From a checkpoint of a small image classifier.
Model: 6.16M parameters, depths [4, 4, 4].
Training: batches of 128, held-out accuracy 80%.
Data: trained on Sentinel-2 satellite tiles (TerraMesh), 72500 training examples, 70.6 epochs.
Rows from block 8, named by matrix and row number. Each number is 128 + 24 x the weight over its row's rms, rounded and kept within 0 to 255. All counts start at 0. Numbers have three digits each. After the name is the row's rms in percent of the matrix's.
# conv: 3x3 conv (model.blocks.8.conv.weight, 384x192x3x3), inputs 161-167, a 3x3 kernel for each
conv.199 098:141140129128126117126123116120129119113121112111119113141134129124122117117121111138139146140141148142145150137125123112102107117113117077085064092098075068073055107118104108115106085092082
conv.200 113:118115123116111117130120121131125129122117123132125128151144140149147143146142142002046014058089047036048010110125118127140136125139132166151164142128143159144166157158163147145152140144150
conv.201 114:128128136126120130136128129135135137127121127131126134138131129144135132132130128021062034060095062034055017114128122128144139123137134171151166146130149165151170153150156141143146139139144
conv.202 100:129131130129126125132132128124128123123126130118124128137130126135131124108112105067096083106139122109137123112107098120118114116117114115113116103106110100103109107106102103104105085093095
conv.203 093:090099096098106098103106096094101094105111102106112098140149151143145145134136137132129121133129119125125114117121125115117120125122124117121118129133127128136130129131131136139135128133131
conv.204 101:114140116143166140127138121113152114146178144121152126122113118109096105106102111113125116120132128115128126123127129116121124116118123106120097132148125113135110157154151147152154144153159
conv.205 111:127118120125117122140131134142133133140130130159148144068074074075078076064066064122126126129133132112116114120127127131138129133139129150146147139137143137140145102108105111118113106108105
conv.206 081:093109111119129132124139141095109123117133146132149163101118096113125103103114085103110131117127153114128149066108113105154155103142140119106096119097098129111106081105098099119103098102092
conv.207 101:147139147142132141156147157138129136138122132153139142072086085076083082064069068112116118120125128114127131120128130129139134133139135166167166158156156154147149089100103099108109094099099
conv.208 101:150158154163169161167169161135136134138143142141142138117120129111115122105108116103108098099106109099106112128138135135141137132137131143147139164165154162159151142145150141139147131134143
conv.209 101:155155145156148146148140138151154144154153141148144136129141157133146159141154164068071086092096100105108107133148154139141145133139140173170161170167160156153145156161168155160165150158161
conv.210 125:145135139137127136143137144134127134132123129138127133050067062055073060054066056140133138136134143129128138120118121120121122117118118129133137126127133126129131074090086090103100087096092
conv.211 100:109122111130137123130128113110121105122132116112124102127128132129128133122124132122126114128130122124128119110113120107108115119114121124122120138142134132136128134137137144148151137146152
conv.212 107:125121114119114106121116112128124121123121116120120117139134137134131140133128133099115100122137122114130116069085066082096083068082070126119122111102112111109117148145153136137145136134142
conv.213 108:153151156148143148149143150133127136126120126123120125068073070076082076077083077153141143144137146141143150108112110110111112109111113121128132127134132115124119077089089092101098086094098
conv.214 096:070075097061065089069075099120133142113126139125129143118130119130142131123136121140137145144144149153154156131129107145143122142136117113124144094108136118129152119133130122137137124135138
conv.215 096:123130117134140125120122111148154134151158144135144128099086087093086091110107107125133132125129133114116113120119122122121128117123130120127110130138121116132120139136138137139136138141141
conv.216 112:127124120123114117126117118143139134133130131139133136128125129127126129119121122062093065095118089078090057121130121132144142128139133147135140128120128138133145151153156139143149135138144
conv.217 104:088087073086091079086089083118123112116125118114123115136138141133141140132133136140140144144146150140139140096098094097098090104103102102103106099102108094099102132132141130134138128128133
conv.218 101:089098078086090080079082073092088077079081075074075073135144144136148144129140136135137138145147149148154150086096088090098096095105102116123125115121125109114117111118121114123130113121123
conv.219 099:095090084084083079090089086119122118114119115112119113130128129134137134134137134136142140143142139135131126096097094101102102113113112112114119111120118105112116131134139136143145130137137
conv.220 089:094100103099105107100107104096097097101105103103103104157167173158161167153159156124120112130127121117117106118127127124131133125130129125128128126133132133137138139141146141146150149148150
conv.221 097:093093094089082089101094095098094100085081089088085088117118118121124125122125129133131127136134128133128119119118120116113120128124128103110109116125124111121117107115117117129132114127133
conv.222 090:099118094130151132118145126091115096129146129132153133115121119124126120126123114097107123101114127094102112134155148140165160139158147088097076117125103124131113094099100096099096099097094
conv.223 094:078071076068058066071063070094097096096099096102102101135139135127137131116124120124128132130135142134146152134125127121112112126122125055051058060058055049040036106112112108116112089096089
conv.224 103:151143134143130122133127131135124119134124126129124135125130111136135120131130113023073080108132135130139138048083108107127153144157168189162139171133104139105096141147127142140116139124101
conv.225 091:097113099105117107104113105095099092099103100095100094152163170151160164149159160099095092115119106101107096094110102104119117108119117143148147144149149148153155133137142134140146147151158
conv.226 101:149138151132118129146129140148139153136119135147131148141145137150157145136140130098090081105103096114114105144138140139135140142146155134137134126128125115112117106117105127139123106118107
conv.227 095:109118109120130118125131118089092088103105097110110097151151157152147153155153154122112105128125112109109097118127131118129134123134135132137135143150145147158151143141149140141147147150157
conv.228 107:094087072083084074089085082112113104107108105104108105133137137136141140130132135138139143147147146145141142090091086092091090101103100106108115101105108097102107123128133128130137123129129
conv.229 096:078089088082100092086097093090108098107121108107118106142144147141137142139136136138133123131127122128127121131131135128128131132131133107114114119126120122131126126124130126123124127126129
conv.230 102:094109097111122105113114099095105090111120100108113091132134134132133136129130132131128114129126117127125119119121125117115120125123125117122116131136129128134121130123129128133134131130134
conv.231 096:111075078100060063102066072135114122137111116140115118108117098119128117112127112124133152122129147127144162109124133124136143133139144149129116143121110142123117132141130139151141137148146
conv.232 091:102138118115140134115132128109140113133160138137149131105104098105104092113113101107133133132156159107126124109132087138163109107119069096111115104112122130140143109110105116113106122114110
conv.233 100:115128111117116104120123112141151118152147109151142106134144139134141128136145129136132135135135127112099091161156095160146077123101035077106117087111121124140141102112105110114105107107102
conv.234 105:137144128117132119094105095116126096120134112117125113126128129141148149128132131055050064113110115139132143057057038121123114134135128158163149094098097048063063149151141129139133087094101
conv.235 093:093095103094089092095088088103107105104102104102098092130131135129131135127132133135137129139140132135138130121122126123119124132128133112113113118122121120117117125126125133136139132139142
conv.236 112:134127136127118126143133137128124129124117127133128133135128129132123125118118118048087048087131087069108069105112106124134125124136124151139158131116141149139158139139145129130136124127137
conv.237 090:093105096100114103096103098097102089097103098091096088157173175152165168148161162102103097118123112105109100095108106106120118106120115138148146145151153146151158135142145138143151147157158
conv.238 103:130133133122128134117124133135139141138140142137138138091100101084085086078082080129124134130118132125115125141139143135127136131128135105122105110126113098114101080089086080090082073083073
conv.239 102:093106096103117103103112097090102090106111099104109094142139139138137138136132134136129118132128120128124116126125130121120128126125126114120114125133122124133124124124124131127129125127128
conv.240 096:167157176149137159149139156150145161143129146148134146096097099098097095097095090100103109112120122123136141118114116123122120123124126159161175149149160147149155091100104100101105100103104
conv.241 097:103114102114131113114130112093101093114121106114124107149148156144146151153149154126119112132125123121116111129135137127134137131140134119123115124130126131136126130130138131125137136134139
conv.242 095:129137130125133126111119118157159140156159147143151140129120115117110109111111105121123135120122129113109119132121128125118128124122135127142117129151127115138124148154146138144140121134127
conv.243 100:137134136128127128118118118167165158155154155147150153126121123126124123131132129081098094091100103081085081137136144134138145132138148145151138142144141138144147152152155145152150146151151
conv.244 089:087093096092093096095096095096099098098100100100098099148158160149154154144147146132131120136133125122122114116122127119120126122128126124124128131132131135140139131137137143147143143149144
conv.245 094:101122100126144126107124106113144110137166140115143114126116113112102099110105102102113111108118118103106109113111112114113115118109116107128099129157125113136110156157153145151153135146147
conv.246 098:126128119128121117135125115113113107127124114128120106133132126129128125124127128117114108113117108108107094111116122114119122112118122103119101128143126121127114154162154159171166144164159
conv.247 095:138141138132138138117124127164167156165166162160161156113115121101103105095100100113108121113106118111105114146138142142135139136134135135144127135150139123139126108118119103110116098107105
conv.248 106:118115093115116097109118103127130120129135124118129119122117123118113120123118125132138141142145145137138132065071058081088075082090074125123121116115120108114118140139148134136144132132137
conv.249 097:120133116133146130121133116124140116137150130121137120134130124130126120114114108125127130120120126109108116115106103115104109114108119107126106124145122105129106143151147137147144118129128
conv.250 109:146147150146147152138142148123127129128131132125128128118126124121128123118124113111106110111110115113115123139138138137138136141141143125131129125134127116122113060074077077087081074081074
conv.251 093:131155128135154131128144118111146111133165130110136104128120129114100116119113124151170146169200172148183165162177144157176145144156131099105096110118105114114097129121118124111112125116118
conv.252 102:138126126135123128147140141148138137149134136164154150077086086084090087069076073120123124126137137111122117125136128137142130138141127162162165150147155151146155099104107105113108099099100
conv.253 103:166161172153144157154146155139132141128122131127122131084087084082087083081082075123121121131132137137140149111101098115105104117113109144152156133145143125132132072081085079088086078085084
conv.254 110:152155156150152154142148148120126127129128124122126120105112112110117112111114108114108112115112119120119126134130132134129131137133139124135131128137127112122113046064067063079074065073069
conv.255 098:136135125131127119132129121128124116118118115114116111118115124117113121114112121085107087103132116095127112059063048070077063058071062130131131123121122122120124131129137121126136115120131
conv.256 097:080082087076078083085082083105110112103103103106101100137140137137142140130132134136137134139139137128131124110111114108102107119112119111113118117121122117118117123124129131135136125131132
conv.257 099:088089085091092091091095090125130123122127124122129118139141138139139141132134136135139136134134138127125125103101105098095103109104111106113112110117121102111111135140146135140145129137138
conv.258 093:089063059086053057089063070132124126131119121132123121113132113125145131123142129122117142123120142124126147122135137130144143123131132145131122142130122153149142118131125123136127126138132
conv.259 107:132145140101120126082095103125138121113134131102117117117130133137147150123132134126095069147129118165149149103091056146135113160150133160177180096129137038079100151158158135150153106120138
conv.260 107:147137150130125138126122136136131142132126136136130138141145139145149143134138130105101105105095104105101109148139145141132139143139146133139133133137133120125119083101095098116108087102092
conv.261 097:074079082081082081081083079101110104107108105109104100135140137134140141127131130136135130134138132129128122114112116110101109119114117103106115115120118109115112123130135127136136126130131
conv.262 099:099108100111121108114120106095100093113118103111115099143140146143139144145139141131127119127125117121115110128133139127130134130132135120125118129133127133137131134135139131131139135134140
conv.263 096:122118119118110111122112111110103107112101105117103102125124114125126114122126123129128125128125126118120110119125134117120132120120126104120103125145128122129116138149133150167153142158151
conv.264 100:091093093093091092104095093096096100092088091092086082124128126127129133126128128132134129135134129130131126116118122113108118126121124105110109120124123111118115113119121122129134124128134
conv.265 099:135136138127131133113121126146148149150155150144147144134143142133134132128127124106102115104100108108102110155154149151143146149148146134144138133145137124135128099108109101110106095105099
conv.266 094:066070069068070071070074075107106107104107107105106104134142143132139142129131131142140141145143143135135131110109110107103106116114117096096107095102106095100101123126132126130134119129130
conv.267 096:134126123126119116135126122124122120122119118121119117120112118113109114105103110055091059088135105072121091084091074108113099093108091135125136115110121122117129123124132115121131108113127
conv.268 098:114152107154182141127150110096139086136168113113144096108098119091076099102089104113120112122126124122125134113126119118127122118126119102120096129146117114131101129125129125122123130129130
conv.269 084:114134111129151132117138124109133107135159137129148129092104105084093093081086086106121127114137143119135145153189137185221164156184135111117108122127121125131124102110113102109110102109107
conv.270 095:126088084120082084131095099139123130138118127148126135097110091106120102092107094123125147111121144116131152107121138116133154123134149141117104142117104149127116132140131140150141140145140
conv.271 089:094105102100107103102110100096097094095098097096096093155169178160166170152158163113110100124123110107109098102116115112126124117123124135140139136140144147146150135141147142146148151148151
conv.272 091:127131122117127124102114114146156138148155141137147135136134129121124117108112107131128144128125142127118132139131137131123130131127134112131104120143116096125106134149136124146128097116109
conv.273 102:158164159162167166147149153144145144149152150145143138100105112089096100091093094117114121123120127120127132140139138142137137139139134140148144141149143130138134080086096085088093090091091
conv.274 105:123120108115111106115116107124127120116123117113119114113112117113114119116114122123135126130138136125134121047054046057065059056067063130132130123123125119123128133136144131136139126131137
conv.275 088:135146140150150149142144140093098085097100089103108101139134139124125126120123125114123108150166142144159142113103100108094088108101096087073084089073082102092091117106112100091094102089096
conv.276 100:113071058107056045095053049154129117149122113137113105102117110115134135119142135129122145124119138131133149107119137124142153128145153165146123148121097139113095138145136137146139135144140
conv.277 092:092101104101107105103109104094093094098100099102100097153157164154155153151152152132127115133131120120115105123126132122127129122130131124128128130133134135138139137142143140144145143144149
conv.278 093:114117099116116101121119108129136127129138129120130122131128129123124124105104109080106093115145128112142125108110089115121099096103090116113112104104102104104103135134136117121129101110113
conv.279 099:135137137129129131138133135125128133124122130122125135130128120133134123108108103067092078104133114104136120114107104123117115122123123111111115100105109101103106096098090096101102079090093
conv.280 089:097105101101106105101109106097099099101101100101101100154165173160163166155163159121113108129126116116114103119127128124131133126131128128130129130132133135140138139137144143143145145148153
conv.281 105:108135110137160134119141120099121099126147121122136114123116123120113122124120122084086095096101109101100110117128128134144139142152141121133118135143124124136118118113118113110113115113113
conv.282 103:105131103133156130118139114100122098129147120118136110121119124126123125125122125087088097098101109102102112121131126136151142147155147119132113128137123116125111109108114108108106108109106
conv.283 084:120142124124143129115135126112142123127152133121147127136135127136135127129122115136156172118141159114136152175217182182227186148184148106103087116112097133125112104114106113113107113100094
conv.284 104:090092074081086075078084070097095081089088083080082080131142142137146144127135131138138141148147147148151148089091084090097092098102097113116119109111119104106112115117124118123128118121125
conv.285 106:136140141136132135133130133145144143141138140140137140132125122131126122117114109111127113120134127107112110114118121119124128114122130137136141129126130135137141152150151146144145134137137
conv.286 107:106129108135153131131144123102118103132141122126139117123119122121120121125121128081086091096100105099094104123132129133142141143151145127134126137147133136140129118116120115113117117115120
conv.287 110:132133137128121128131125128149142144131126134134129134126116115131124120125125120049087063075105079053067042123137132136152149123139137167148162144125144159147168149145151142140145138136143
conv.288 099:103120100117139111110125105094111091117131108112129101144143152145139147146144148128119111126118119127116117135135138129131135133134131114123106120130115117124113129127133125123126126123129
conv.289 097:129135128140140136138136128124132128130136133125127119090086089075070069101097100141152142153170157132146143135146138120127120100109100085083093101102109120121121083091090090085091099101101
conv.290 103:110112108095099097105104100138139130127129124133134134149152143141144137119126118059076061096110088073077047141137136142143146143146145144148135128141130123142139161173164149163155129145141
conv.291 092:080083087072073080079072081113112114106104104105097099131144140139147146129137136137139137139143139133137135111114114103107108116116119112111120117111120117111119118120129130133133126133133
conv.292 098:147134102128120107126117114155132093157143114151131106134137173104106143118116152154121076193184123184187135177137076183152092187153101126145161103123155101107138110109120096093115099096120